Weights of a small CTC audio transcriber.
Model: num experts 4, width 256.
Training: adamw at rate 0.0017, 4700 steps, batches of 64.
Data: trained on short read English sentences (LibriTTS-R), 26041 training examples, 11.6 epochs.
Rows from block 2 of a small CTC audio transcriber, named by matrix and row number. Rows with one number within an expert belong to one neuron, the router's apart. Each number is 128 + 32 x the weight over its row's rms, rounded and kept within 0 to 255. All counts start at 0. Numbers have three digits each. After the name is the row's rms in percent of the matrix's.
Before each expert's rows are labels from the 100 clips, of 14976, where the router gives the expert most weight on average: "loudest band" is the band of the loudest frequency at the time of the peak. Only what is clearly more common there than usual is listed. The data: short read English sentences (LibriTTS-R).
# router: router (model.blocks.2.mlp.router.weight, 4x256), inputs 52-103
# gate: expert gate (model.blocks.2.mlp.gate, 4x128x256), inputs 52-103
# up: expert up (model.blocks.2.mlp.up, 4x128x256), inputs 52-103
# down: expert down (model.blocks.2.mlp.down, 4x256x128, transposed), outputs 52-103

# expert 3
loudest band: 250 to 500 Hz
router.3 096:126145107128122163155088140119123127088103172100143116094124067135107156145121094134128073107037086134108111124102082145141160150094087037104129099182078075
gate.0 105:191113150107184069122126155141165133127135088135096179162087076055144168140119119077121066235163179098158119148141134159154072152137134172114155125132119172
up.0 097:145154111094101095113096185129171172059099076159107131145121084065130176115122181139173092196099144122138131176113167132106113149124170143069155100135128118
down.0 092:092089117114166150151146099126098059114118189100089147212124132092103172104106145067094095112104104184151102172158130109172142155132116109099173197125173132
gate.1 104:128160075124181074125122155079092145122124071082156160132110125076116069113038154124104157136149104161155082164133099158110080120154144194159150163078140144
up.1 101:115139167148115113179173102131125183203113095131071127115181163126148131113196089126115117156114108063095065064087172115103149152137121125071116113168090106
down.1 102:116131158165165103229110179143204130129115095149084152071149141126126096132094069136122173135129115074180163147107110191102088144121111134132096104113108163
gate.2 094:133110135119083069154137079143132153115133093108155127119124094135203108187132088146153139200113101114152162115069093177178123150187168125155197068139150104
up.2 096:147091142105057145135107160120124142155080117155134154157151143060178101100142152143103192097147164168132119164137131120091074154086175116116111141082172132
down.2 099:126191146143132131097097142097176133159102175162205072051094150216091096101126170101142143105174103157139108146124124135151121136149147071078133141114104147
gate.3 104:100116142139129150093088121095182092119175123171162101188156133126100148080116082067148150079107105099109056149153119131107161098100162086172127109170125100
up.3 104:117111144120126147121086147065174116100111082125200106113192143090112135092172094100172124085147116114105121117156123147149162071133131064160128123150121170
down.3 097:119123157124151134143107114089088134105166126156150160184134169078078142127112115117077109116154094163100106206157176166139132143119090121156159137091127112
gate.4 101:141117129131173158161112109132148087110158103127114144160090078164153170171120087049071128110138153113178116150141111122169053166118168135127148086102090159
up.4 103:071107126112090130093099143072158120136119208101144138099111103098090075085160113140118128164080126119112128105168122095112146094129107115145056150129162136
down.4 098:087174125077200133169092117150111167159069133105123065090152179134135106127125103102105156064177058156142139152131066154141153126090110143148095143152115219
gate.5 095:157156126136109158133183072056135165174190083132160136117239146043105192149091079098114153132187138096134140120058166115113114133127181170115105148124110171
up.5 099:118113148147094181155111101126162145113184120181201121139163131077107154125104129094115133136173108088137089151096111102140165112117200127094140134144067138
down.5 094:106136162134127163124150157123117147129111133172182114119098149118133068090084135159096152132126155160086098154142179134037087175139162105110065083084128116
gate.6 098:134069169091104180117150150134140136144158170124142134112082089148187082109152183119181141122163089126144096151201132122135127137171117147159103145159152135
up.6 108:150089102135089155070153153091135112104138139083125124145094095136059110124095144118136133112124120093092104156131132151083116106135154126124073058149148147
down.6 104:122096198135154137099112163136150150095112164100121173153139092184084117120181090171130078109119175136152188135076166131138148147115096174095160155119129134
gate.7 092:109106134122080110137105093157127133144067127190136138125156071141118121138156144097108112114136101095098144093193157125145113128129101150123176080140098083
up.7 100:112152128121174065135081141079190143129157123104129158056135155094115141103093075100140116195175118177167139117155078187125112114129133036120104122130103192
down.7 097:194148122133082107099148138178114103120107138124086117107093124124168149056113123132103105172075078173152096135179120116125118088169158132126161106174135151
gate.8 093:184137127106152129103153111130167144150142167072129157138089148117074120171135129089100144133135114171117109134117105161082119129185121133105126187143077183
up.8 100:089099122071094116138153163167158114120153149121128080103147137130117104092182178170138111099125128125091136089186067110066116161154160070126114088136189090
down.8 093:163162110105104098117205150111091136136107183108074182156113127160110140119174145162104161109203103082068146088110141083113124099142150087153145184100124132
gate.9 103:083066104114077131092098183111148140158077165155179194207107078113157068098171150128180106101146154120148158134205110116132176125121108125111116110088152123
up.9 102:088087125176079231117109093141187144146107163154127093140162092170159083057136040090133149170164089080225136182144106087135127165121064089152090111126132138
down.9 094:132122105110116062136124168126102116106194185137152204177112166106110091095166110133136150141178156145092146104161114159194100139124107187119177148094120107
gate.10 098:111149135174121115069135091142171182164119096075123161116138119115134082152129118171100099159127141067128150158090154167198070187148149144118126153071125115
up.10 096:119119124135153110201128148156129060113133123145148113147092099187108170172148161116103095109050140148071106106162096124121162072169175138175179085155147139
down.10 096:151172053104114061145112201085108205158144124078042133110167132128157161136090110075128083099100129150127157105135109176146115118147147181105175140126173087
gate.11 113:106128135109140069091105077124076129104143138094109129140146151146095109133119132147092128149095112150154096119105162130109156182200100178125142084171164085
up.11 120:198166118083189156157147139087133135161111149145159113138072133063181163098112083181194155146186148148113105104144086100118153187061181164106128170102129141
down.11 107:158120113167123161149150145118188106155125127168101107081141146049126129154085118107171155147139137133179163108163143125131186156080164141176138160080114171
gate.12 105:156131089108122159101105111138125169135108152120182112091115099103121140052100191143116122181104083162089089099161122191096070124214114107096161107119173130
up.12 100:177101121114125107148102171248172028117166162140108110124090149194132148128114108111111152063126086118172166149135162158200183120207154168116167154102078118
down.12 107:090159165099175118146090121111125177082115173167128152105159095113047076166077136130029171161124138111139160117135065177136127157163094122105101138124082082
gate.13 104:154126115134128135127132076080109126143160097160151206177120105127065176109098101075167127089144081128049115067152117162092143106093231094143089090138119137
up.13 100:120088156139131162134170111166153150145206133141117113116108116126109098107096165157160148170085155090167079162081141117143075178182072177146128136111159092
down.13 100:160129165124099117091138110168158126161120184148099096144130151170109058117139137175114185114124123143186134111108089101115084108119142151123189155116155102
gate.14 105:142127149092111155145121144117171139151133142130113050139187200154139180141168109103127074163174175113154137207102144124145112129115141126104128124148102112
up.14 094:138170076100153074118128101157090100082132114128149161158102139099139111117112139096076132106138167158123128137146153148120110138133097106160095133108047157
down.14 097:132134113135175127195137159123102097175146080092139057116112080157086167131156146184118098112132128117142116093067123043166138158139130127087098136122149101
gate.15 102:214109118199124192157135121135154119136131116103148059058139093164148135141147094126149142156138155180123092133148120145128154128185147142124149117092154096
up.15 102:050122183084122121120102113108129113147080162144142172179130148159098109089092106122083112121159079095111119092118118091128125149162065124148086134170106180
down.15 102:125115144064123107141126133136120093131141104099101088153140136155098183175122125115113101097067155149126142176162129130162088141147040045135157113099160136
gate.16 091:170103070131099114118141122127211091142128130144134120138078127055105110064144086125132061202132149178104188131080111193146146128107189086108165184075133139
up.16 093:148113122116138138101162127164121153125136156187139080121167137123090125147152136152193117087176103076096147130177092129135138114156118167100138065133199114
down.16 098:114130112119151119106099099149060129130136115090072137131130143136156158130136129115171121140172124150143153171107116159147119113119169093110075107151116060
gate.17 106:153163126096169109171118093097073148153089156137116147159143143060170179103158130156161068137110152090145105145105170164122136157106133156164117182158117151
up.17 102:136180135088130146176082124138063090148112145135134119163142125069157107136190197072150136073165119074113095071132146206104151155088058085133141118134134079
down.17 103:123148136097157097117070177151102120140098100146110138126153054107113134129188198109122093152116123152108125149155116169192210147157092096079134107157128109
gate.18 106:154114171109112136052147170119174107152156096136143166169103170150162111122140090091118131189143119124209123131137111162116125163128125190150147125187061153
up.18 107:156078129078134176123108112160106095150151121158134090099128178106136113137128155160153169146182151105167128126097082101109063137113212148147128158185098140
down.18 108:113101116125138140110133184112162122157188079146136201117112158123150047107087082109146136136162129147126174087182133135137115144143154168139119125112069151
gate.19 094:136121152159133175125109120095152083140119077160152071098077138116129133121111164156191104153136148130112065155178125137157107117162192100063175101138142130
up.19 091:111114152163094117108136172101128108129131145111161079123108142121186087165112152136128130078105171164051132061187089126140121172136076142164119163148147099
down.19 097:120082169118164123172146124153086193137133212158092112161124149105143186123108219103100131096149080079149060154097103164134135137111073076159176094129097121
gate.20 098:122113117078093090098075124161096183101144181101153115185131159184098136092109145132143181083147124162157128226154128157102114101141106140082123158163144117
up.20 104:133150180105139159144157097099132183168086136112060115081155123170150117124121095173101145118142107093070078086125132079093137153144113141154091133140101127
down.20 100:079181115161099121119072107150122131171122109075081117146119156113149092092113135068133113110069070159144073170128158146152130117153081058085119129182158110
gate.21 097:162149132109143128179142160137128153195170097113141104070171134133134110115095133147150115152135126099131118133106074130157123108172170155140149124118153113
up.21 094:117156135145143131169184102145089155151063112109167102126162185112164088115117132111102193152140099090169092131146105179199108125172098153156120136079094088
down.21 094:169105137113094125132186074097103143179132109075118112188121157126103111145107097188125129089174162116141133122145140107194154140210165190124084073137126103
gate.22 100:078131169081151082085147112148118093102125168137129132150156197090109107132152141141060149138147144179109126102171157093110115116125114101155080165071170142
up.22 105:167162097168122119132196161095152210110119059123066186112154106164147133155087125135161124167119100135156127119078099142124152140114114127114160116124060077
down.22 094:155143134126105170114144130097134102118145099083104141080133176243193135111126145093165144123119098153168099134153098155149174147135090115106148164144113081
gate.23 101:118117133120177146136160143102127120117059155167115109186145184041120102071122141190133070145137099107129109124106145142111094100123213178165105092141073077
up.23 093:161134096123129082133148165118083105123109112123146125138107140086170104138119134108153066095097137165145133085139145178146140100112160157156152140121095163
down.23 095:113145163089147110166116111178165119137078121215114159125134122112087192113107127121139141152135099186147089166134143118101140160076103137156138091117063141
gate.24 102:184109098122102167096097117122197104130141111159175134133116158156184174101079100087159156120122116151131094130119121198138107071112180055086140121095148152
up.24 090:113141121106195139116071139143150147079068158117114204108124099144123061135134117127092110083094037126066152146161088086151152175127086115132065111130157122
down.24 090:126110148170115162129106105087127154154132164120148101153131114123140128081142109133135125133077123109162043151106143121163161187139112161119133161142177148

# expert 0
loudest band: 4000 to 8000 Hz
router.0 105:153133202102184108118182117115155108173094103148144100124157167135118098097151050116140117140167136138183115120147199155122116089087113174140163159135094185
gate.0 095:172141131093087147112138135083167149157129105186155147121188107109048109102147086077098186150146137133168099171150125124102040078129146122134081097121098192
up.0 094:136154144133083123086135144133145118160116094130150124132106146122138119110148170176137039140159125090140111155167146083084128125155178165129133074172183079
down.0 099:115119162118156129119191132164054109161129121150107102099132123128109088150099077107072183145124152109138140152142131065193144139132094167180100177081132193
gate.1 098:144156123100157185118147088104117079130134129237214100165183180062181107091144133080167150164130198118145064153107100174073155107123148098158123158155096124
up.1 100:142135124230137136129144177157054105159162133168110088102145109119144133082108142119180116152106160122128078153114147103080120084219105147115159138093087098
down.1 102:089028193081151155092147074117148131089189126146167100137083133127130074128180080166153211134121156131131107142168148126098135148130112147191144110136107084
gate.2 094:123147082160133145132135082075130116082138068125115180078164055202110148113106154110115146126091141093088142109073092056092134135175161129083011086113177085
up.2 088:101117079143102144142057186200079143119142157139103105116066126138124136124172084089101173080123060195115135140221136153209122140173131125170145097076116168
down.2 091:106129150079101142124104139075150090144128085118109093149143156166091124118181117132094140133076131149161138151120122130152152154119116141143141131143081100
gate.3 095:200149121084139070145116122132132167107157164128117142071107167144086103098153091124157124087136165085139101149123123180150140143132137155137115122185096125
up.3 102:171108109109098145148101103125163087102105139075135112149052119123181138136130164120165147099159107150103186101129142152131129192197082128148122070130148134
down.3 101:060111088154204100124085161122125037081197147129086155075108187076145119158090159123166178135167136113153118104140142121109130073160186075103056128117099141
gate.4 096:092130109158127093131085177177116122113156156103085066090083126144042123159105104133185130119113085118122166170109131070123125107110116082092119165093148094
up.4 107:142134151151157078139100130078100140165119155133116138138167085135102121166110144138124128123188087117145147145068131131131140144115133113174061129122083140
down.4 099:104116152138169120093114132122091144090103150148114104158131047137107097079110165104080114108106080194101142164098137155128135133123074069103069129102176148
gate.5 098:096172141161143075134124079133165106106091140064139068081096134195078121137136125121122077112145099149158227126136182150129173112146129125165135150125169172
up.5 100:085084102162153131119132108166127184116082165196115190140127111144158086074110134173113168114078161102107105165165117107140118073119089086105115117161096156
down.5 100:084171062160165100186104210154099098138094099108072156072128198110122090161158159124112090146166136092108144095129135092115111069158118090049154176082137090
gate.6 109:143184125102163116147104182115140118142130124128088111106117079175148088103132161167144085104138199107088130121113121044095163120119103149128114150124188106
up.6 116:122133103117149107148110146132110153145076152104069107112125089152093060155100127155083090077096191108140114141080107085150129176175087151117136139129183098
down.6 112:108101111149098128126109110119070170069184135106119165118133163150111076140122090161079138106120184104137094127180130143151170151165122189109068153139181112
gate.7 101:151113082124115139121123152103100170132087154150064095125106155112162112116108148110138137147103112138158153173136143104167162139117130146084117197046074204
up.7 096:113137128169134120158120094142109098148182197158146152127114100124122133139185133105117134109099126114091087092110103137146097109153067117125155086221182093
down.7 094:105109140163114183039116095125133129166092123172074123121099132155131118145077149121137133112131128110175129143125151156140112152120170176121110088171101170
gate.8 098:142177104180130180154131172145176135136105106165168175106133080136127097097123117063143129207068124117107110158156126125131122108156129134138103085083132125
up.8 095:126132123100117066098090109111053119137149169135113131133136144086107160133128178159143200113109133132134068130123059109078108129111098069126123102176128110
down.8 100:132168171093114146095069225140128148114072110140113123103132174119161083128108079111092139136137159125137111112081099136089111123141206178162159141130130193
gate.9 093:103113121072171070156156111031138123115123177079137112073191099095100135178135122082132177152078134120117114129113084136136129096114137137154107161136161169
up.9 094:114116104115161103112108105082167141097132147111111133115138130132117153109122120098113144146094131155126165117139123117131131089112160173149123161107126171
down.9 092:152127142142122092168147103072190131167112190142135145133129127154146173115167105160151055093095094171110138110125092135160137143109149149148160094147125041
gate.10 094:121101095134171124144120168184128098172167150077096165105117147080192087130193154102154158183107102176119168145111042180170177171129175136089168163065097123
up.10 089:104105187145127138139121111108186062169092117099135095166147109087141101087110166089133121164157140173091097110193168166142142105113109130174088124163119122
down.10 094:133199128145172062129093160158127123144138169084152107093104116153171088102099121153128107083172114155102128088161080156073081118119137101167154141138121117
gate.11 096:117140139202116145191144109107119156147116110123106151084141121126145140142154149130109082170111092139156175122110126191150141190086132130102126129074153132
up.11 095:123146125136131097148100145116106054130121145077135105176065120114110094136172156095147151119067108145108094137138095094170092132162122126148152128166140158
down.11 094:082043131141125082128072100079092145147140138119115126098140130126116176113136110130089109149127113172118194141152133145108137106109119141104116110134153070
gate.12 097:189114059122101155178097106063126153109102169155129109089109102075155122111154144088091159114096148132104152088115141136085142098058161125095109149087157147
up.12 097:188165118113122210168136102108074190180074180180107105076153084131113099106138123115075134106089172096104088102088145124139157149121172168100135134125103145
down.12 095:104093115132098104130109108117125164177134183060127154145115150158069097121126186141151174109106086134110132126172104099169125161146144125185132159208158091
gate.13 097:161205152215170114110130092061106110176161090112108135135082183090124103126137110143142081159115169084140124081125178145144137110145124159137147096168109123
up.13 094:099119086178076154119108125144169114138110100094118056120120169102127164167098138115119125168099091087106145143145118068085090109162127149096181095120117071
down.13 097:143184178119141149120122150127089181081095133149073190131110158134070124096114160144110155175137106106121126131171120132068082151105090122123089138107130139
gate.14 097:149139152104140068126145144096143115164180130107175144147181136159075117104122134087144066140184160107146066153109108065059135078102136145152088116167055179
up.14 091:111155127136162147106093126196148169077116114138101092156039172097171163104108095172103144075095115163105213118114186181120128152114119080104168169168109120
down.14 099:176199050098103100138141119080086151120088123120163132088107096141072122124128172170119106112138120082104108120072163146128102138096096120121180167117108157
gate.15 102:109091171153146137123112133130138148110130073131165141147093115160114150115172133200161105164136177104180152124136133070176103170183082123078127117147102105
up.15 099:128125071125093113122159088102099109165086177148108099143179158120193137063114122128068131109161100195126124135139097093054118102110133141137132164098161177
down.15 095:140133116091111148137099111119111173145127154054173106116174071135111089123081121163131084149121113073088115114092087131135113123096150126082115126151160097
gate.16 098:108089135098143149145139129105112055154156159135092069172141118116145153094139090096154145124163115208095146101177118151118099149069101128138104136102149141
up.16 105:128133121168174166123089050098144123096157150159149158128125119114135208092166148097128136095189104097072132135142136085113115108107117145133097146149178095
down.16 097:116142070211140094180119119152111097152115119098152073101172118115153163126122125099108152169107054132074169095122111120151101106138148167170099159130137185
gate.17 096:065124124096112220157127174097149111176119099163154102131179150096184140121092101171124114154163157111141123116148086055120138149108095170157109141154090080
up.17 091:101141182147115096148188156147171096194092059130136133109145105122162153201081118143129111206134090097152144161129098107129123087170120149115105076121113105
down.17 089:095101159102134092090136150177085125102106103124111119163098162166186169092147096128177095128165119203117155122158119116158136129179138116087148087132130138
gate.18 109:086156043111070119125058099120121107107163150136149160169103151081121121106162217069123115125108139134101088129163021132120075123167153079103104074174134081
up.18 106:142085142105142144087127142109195164146154140116173166082133141158122138100066160123177117178165116183165080110142104162155101150120132088138128118166117170
down.18 092:056112198154097141171113115108117116119104157117156167116166072130047137078114184129113084132125110131142132093094146094110127137116097113081076176123147152
gate.19 106:140179209138140098161171081139129086189112122076180128191130138110173077164121128100128086156085101127120082120112123170147129193158134118110147077065164114
up.19 096:108138082154172134075121126171130117125156139173133228097124062122168098116110094112116183140099082164128147178082108141122104132164095108107088088120115195
down.19 105:087160095109128133156200138080163098106125216109124127132167101133093180132141131168104108130106177084115117149129137029122157125144105094121106167082115078
gate.20 103:107099094156152131147109143181116093130139145123151152074098095126113099109158120102122122151104097155122158168164098131180078192123077074098087120096173127
up.20 086:150140112137129130140227121187133091156118120125143128093135101151202090067122085129084169223160113143152107170164100159092102171169045143132132179083140125
down.20 087:111083122071103071129099098121113126094149126121115127152146067121102180111133174218109077148103144121141143215132149098102126164105083159161084123117149055
gate.21 094:146140136080134149110139145053127135124093094191101160121170171071146134100152128123112160160115157137125139106162145166120127093048129120086107191099133170
up.21 091:161118118180143124128127122194145107116157148055169130155120113128154149147079119129138100139120106120111110107100098090113145187181128163176137101111144085
down.21 096:113107133186164144120125084118163129121089111131098126160129135123162158079179074090152151142169110188134173104158088181095178072158176172082108118078085121
gate.22 085:063132152120127089129138183175104095159118091109105096183113143099129182128135120181084184135145093119134140147146112152071056092155119144134164076123199148
up.22 092:131100100123120148103124104149112151157120136079106168063111084076108126164086159117107134168112099230122124104111130192158178166074114059128122188127104114
down.22 088:133124099144074087068152122099082130121134161122086136106160089178163083147077107147086098116159191134072161099115123122127122126135090147148075158162121066
gate.23 109:175108141179082139105140102155177102067163179130098070121105112098122121110154096069159175098127102120136159130134109164205116113165092104121118121122126163
up.23 104:112076045108081191085141101142133162113127110125144114041106133204107169080081139107119125105141143147118148181129087119107079111170170154139116110161154119
down.23 104:153149108133069140096095137130129140127124087159093168136121167123107132139137068085157164109131188177149140088135071140131181103140125110098165140139127164
gate.24 100:135098119072122141121091100094131137092163130095173172157094108085114159115110140117164087112149087161084139103162108131130129166143166142138133086112139153
up.24 084:098103090148188149166093116119114157113128179176162163130125103134132154125104091170150171131133124168103132162081119167139086143146109096118077146126148122
down.24 089:075116095147145133147113148109140122214095101184138163145157144162095093129114118067144150145172125218100124056193123084094109093083145129143108144106151132

# expert 1
loudest band: 250 to 500 Hz
router.1 094:099110088166076135144127119164115083110146087153132145164107139157084136133125241165122118140090168108135070166113097107134130138104185079094106101109200121
gate.0 087:143144148074099129159148147130119100132070167138136098203119113090147097100186100091149107145113114124150111136120111124123176151132074140136135166109097137
up.0 085:135140142030172095142126088149131114048117165115167094162091112099097102105124148084179109125089112116116108114126121124130155131155134116126149131123149127
down.0 087:150133145205130148120107113147110118222143174102095101174166104151170135173118114105086147104124097130100133144116122097159060137092077121131092104129105104
gate.1 102:135099164074126117117131055101117134133142087152128196155135094075134139184077165122147103186216161089119171084120111160178079205159147104147125102090168125
up.1 104:129098158154099146141141148150179154121069114132152109077125046152154117102087139118152152136131097062165120163188114126143112094145120172158150134117126154
down.1 097:145174176165138150138139079159148077116168111090130111115120136137098163130138083073120107139122145133139146124125166164127126094151163160120149143102091152
gate.2 102:161111149137187104147154137134110117129154109096096117121182129110179096105143036096125070112142115159129143143107130168060136167169108154129164087107100117
up.2 091:106135120147156108088123131166146154125149107142064189130124111158151130152150148138104135124154094143112125183095083196127095122152083123173097088125130139
down.2 097:112077098108155122140149134154138057150133148123150131136111094174162153110167135138150163105106124067178115168134124101151097116166130136181139162106107166
gate.3 093:077098084139091157105067143181142139093148110148141087144122105169141069084131144110166175096146161130111123182188126095108144119149136184102099126099143130
up.3 088:169137122154164133161190143156125124136107097140110151144112146187116199076118105142147124119103136107154134177119136076108093072115129094113160119118114083
down.3 087:099094137090076176087088187128134144088126107140114105165139112143144113124074190170175096143129096139130146137072154137091138154184125067153085085149167079
gate.4 096:093120165094144153128162085098144141133123123088180126109162129096158092138117164134127109114175192168075164077101101083103120114148130133119141138113157103
up.4 100:138101183089134119108121097101102159122127198089133139118176126116120136117100136162164151129136165181134108076097073151153098089125108131095141130130134145
down.4 101:124084128163145121128092153126125143164143124134148156130168125141119049144101122173077149105106155121147120121142172099143148139101146080159073157133181152
gate.5 092:166136123107163112081113081170137085105090139140153144193056185120155152159076160146122137138170091141188106123203038122136082145174151172087117164105151132
up.5 096:139073111108144063130073118153160157117111158152132174114164107098144168148131107120118183146146106149223181161099098124142087124111120144131154123135160154
down.5 098:148161170072130115146146067144075137152162108078147145118118160079150129103085098130153139146088090128143150097135165105138212173118142114097071081144145069
gate.6 104:188125098108113150085121090121158160116106185146138175104112135152169079108163110105156094117119114144124163109125108139095064169082146078104141166140080099
up.6 097:158140119112108126088123101148137187137080176126102163091114127164160057096181114160181103125130091099151150158142101132143113176122105094157121138166085123
down.6 104:093197175172148085095104172106082143147143146202118172119163080081071159173064175104142150117149140146135084123096114109076055122123108063134123090112136151
gate.7 091:157187164153125088077147158091099118143149120139118134089102133146108145193077099164079120176122116131164194054106116134143069127102149076136111185159099161
up.7 108:106151136092152139152093130131107179133060219108124127156125115125118111093175098145133125092108111168074083117131163111040151161149108138099136143126124105
down.7 108:130155170168139095073118138136122131140084095100159092098177067112095157134116170161116135130125170128136062135059157137117065117124110085097160135143123144
gate.8 095:111140124106164103141091142047131168082111137133158075142139121131092161123084086105193123082133082139135191159114171141135131105145146132106123154174100142
up.8 090:169130132170105146093161136168100158146112116098110074154086106168098142067166110186110173180081070141138172125113120056153166126146162092146160101090126095
down.8 084:147139104129052091164165091155120128196151129173107139164116120092083115169119168123110136115091149123123064143141145135111161055126123146119117163050141170
gate.9 097:191148152126134109132183124111101125136154110169122129167115126088137098168118087098095120171105202144125090165186100127085128062095125133138100105128094113
up.9 107:080108100135108141133064094182146158103130136107138107146104134141173147114123155156149110147129108180140180112109159131158132168144112061119140159153122151
down.9 111:108082063139084157121076093077196050166108130154193081141142114096095108158146102103113137146129107098145148135149149079194122132165078174107133184102133095
gate.10 101:156179109122156119132128107093120124095166155083161151133122121102114130125128043124127125098186120127162172101113141101128131140067134182122137115097089098
up.10 096:150144100166118117149180137133144088133163092145121115182139126111128171118105140127141118110171109110159158188109116132124160130094170088078134117087118073
down.10 097:148126066049124074088140180136155103138145138101116082061122092129143143065106122145128091169185098157132161060138139109102126117172171091201109142114092125
gate.11 091:127101101118093120100128149121153128136125119151121087179124104083072196104127121143142061098213071125158090173170128111144079104135127095135114121101180105
up.11 097:134154140105128131125118110092171102146167111123135166113091143129155150123173102172138162112059174127156230088064144065086133112097067122142128153161111134
down.11 096:147167108133081162094107127120107109100106120145158178132156086110123131160019134093168145182145179117149139114109123142057106202118077148075135115069159089
gate.12 097:185120093152126141119090096116079112144162154119126149209069124056070141160125164172096081128090161180114146074123129119190128135099143105125110139106133105
up.12 096:120155164110162123107111142152162152134116185160093193176120125139142141114150132167149150153142110128123071142133101124104111116145130110154095089096109122
down.12 099:155142082128108083133146098165093132124142132156132132129113130153185123115040124139150108105129143160120155158147147132136126089143173179075154132171149105
gate.13 097:142199106098141165154131103091084141129101072121094103108129152128134120180149119110068113101130110124101122094117112161161147127092151175102130161150082162
up.13 096:141106167097086024120128124158099125133133201105096128159115197136135104131121118126166096119049141142181144154072124117144071126137149147127105145139126159
down.13 094:079124142090122183108131165122119207101151108123115159088120112178119128101107117145146114136125045160141107136109149134094117160112147085167101119147128138
gate.14 096:161165162118154135108111141150187125097131106124130167143186102150121159135121113157127118091142159084108149135098131113156168098142141113116144100161121125
up.14 090:120159160090111069135124118062121093118098137107077098124155135148151147138136196091122128128095133085130111116123154109102148121135165092108075141123175147
down.14 100:195118125143070118163099144104124143159071131139116139107159140159096130129148178160110136127132150136110082105088116121122067162133114140113160168142183144
gate.15 122:187143125098145164146096122065116157089173142160105120124155115103053174125204067171132110081096091071102131149169187154059181121068141102150061142158133171
up.15 102:043125153182135076094182121139174123177081173093065112097113169150187115147038138097106098123221121149157184115143134103140098130186114168115157108134146101
down.15 104:141112162145119083071138100150103095148086137122158067139111076111182058144119166133149160105100155167146066127143153122140038111144156130108127161095140110
gate.16 099:125105146070142111097085060137123172056178140138185171143158122058163133117141101143160085082112125132150197117115137153122159169103137084116130154078119172
up.16 094:098178122172160024103079196090133120157089146127065128118067067130048105093118161096102193175180186112146098158131105164091075106123154110149102079180102142
down.16 096:100086112093080069143138103133082136161073113124160090147097104129089167098142181126104074150132102150096070179108178073163137066189171126168100089146109087
gate.17 100:115123082098140145101091127127165146071100093178166121189145092118098152108103094145154124080110161146147101170118145133064167065087106120109115094103085151
up.17 106:147118125108149164122100086121152115062148091183190133155135096069071155099138155097134161088100131151115093170122091159120162110120112081113139140157127151
down.17 101:166155163123136149144088067124148112107149140077128164157200169139205132142092065156095136096078194094161140150127066128101124105094098106098048119135200137
gate.18 105:151160125162142133144153098125080078093123110110074088053193153149127146114153124114118153092066157117118118133111178152111188085138165127076163103159146083
up.18 103:130122141121133103129125188106142194165121128155167136189078173121094143083151080195148093160167082182124152117114145138115096143085075119159115139121077107
down.18 106:099141164135218161144153163126140168143183076160079155097095099059126103148094122112098139159113025183107138111200076153140132086134133131096059091165126113
gate.19 097:124092109140093132114097095134197147113168111074108135142087098093163112131070096162139081115068153135166170142120119137190074124153148097114091085122136120
up.19 099:096123132125093142161080133130107142095122113130146091096139110104131120144109144070132130159113143098136133140125122147196082094132098116112092146127148159
down.19 102:124141142121118113105146093100133122145054117088135107099150150134102143087174102088114104134233102137131085102108167113155147112184089135116151136133125096
gate.20 093:119142075153131133095120168144058170120146111124123096100163129144135056112173151102146184142111100111067083159137142108085179151094180130156183150134093118
up.20 089:130142073105103149098097143140104171104130140151109082194151091138125057096167154129150132112138118138071084158133122132101123164119130093117137131121147100
down.20 099:152142193120168167146169087192150111098167163098137164146102147178118126131129090133039138094155130122114172154133109146140126141096128093107112137134082151
gate.21 105:132132090145075120112157154145066096113129127127115049155153178106145146049137118114137205139110129112106108164181113071081129083124183116145138083113109122
up.21 109:134111102103097066112119127119101126107140126101114089222145139155100139076091153102138190130159114085120097165147122062098123064154170152149109093098157118
down.21 110:105125127125158172111188080138161157126149204115061192154083137128130112148082119117093152089143142160098175125145187118086115141121144160102126123070126106
gate.22 092:106099115159114122156059101140140111077159176083157205145090137100124163120166121068135153107164057135146170215132161160173145102165107092078153125151114122
up.22 096:153192142170126065186125139118082097193132107130102119153090175132124140111150123124087139133106145127150116134096107125114132087116189183132120090089133098
down.22 086:164144134148129155148142151127170049078110050117132124111154110140051071141138137157123137126156133100109165201126130131121122133117106135125136166156144133
gate.23 095:106101116050075132098133126075091108101162161139179124146089149136120120097098137108172166103143174139089114133184110111100140159134169136161125123100129112
up.23 092:139102139156125180131093197174160176123122084124088142087117155132149128097172073127121084180103109127151139106084133146156126071088062122103145155122104212
down.23 102:245157138176114112155099196067115113158055110126171097121138077148149154102114128111108111115155137115143061174100132140110159045158107173146107177161111164
gate.24 096:126138155115136146126087110167146192126117155160116120175087165139117083029180122146129105120115080133198140212122137069100130107105097103069082107121128120
up.24 096:147110110101136134136124110152125163140136137146121113190163111126117060111131132187173130158103131134186112183120112083087115091146052138088119111105149129
down.24 098:121143154104183100149205121141093218134077177136118112115123138189161173110121134135119070122170086124150099142111187135146080175081092111125094123149135039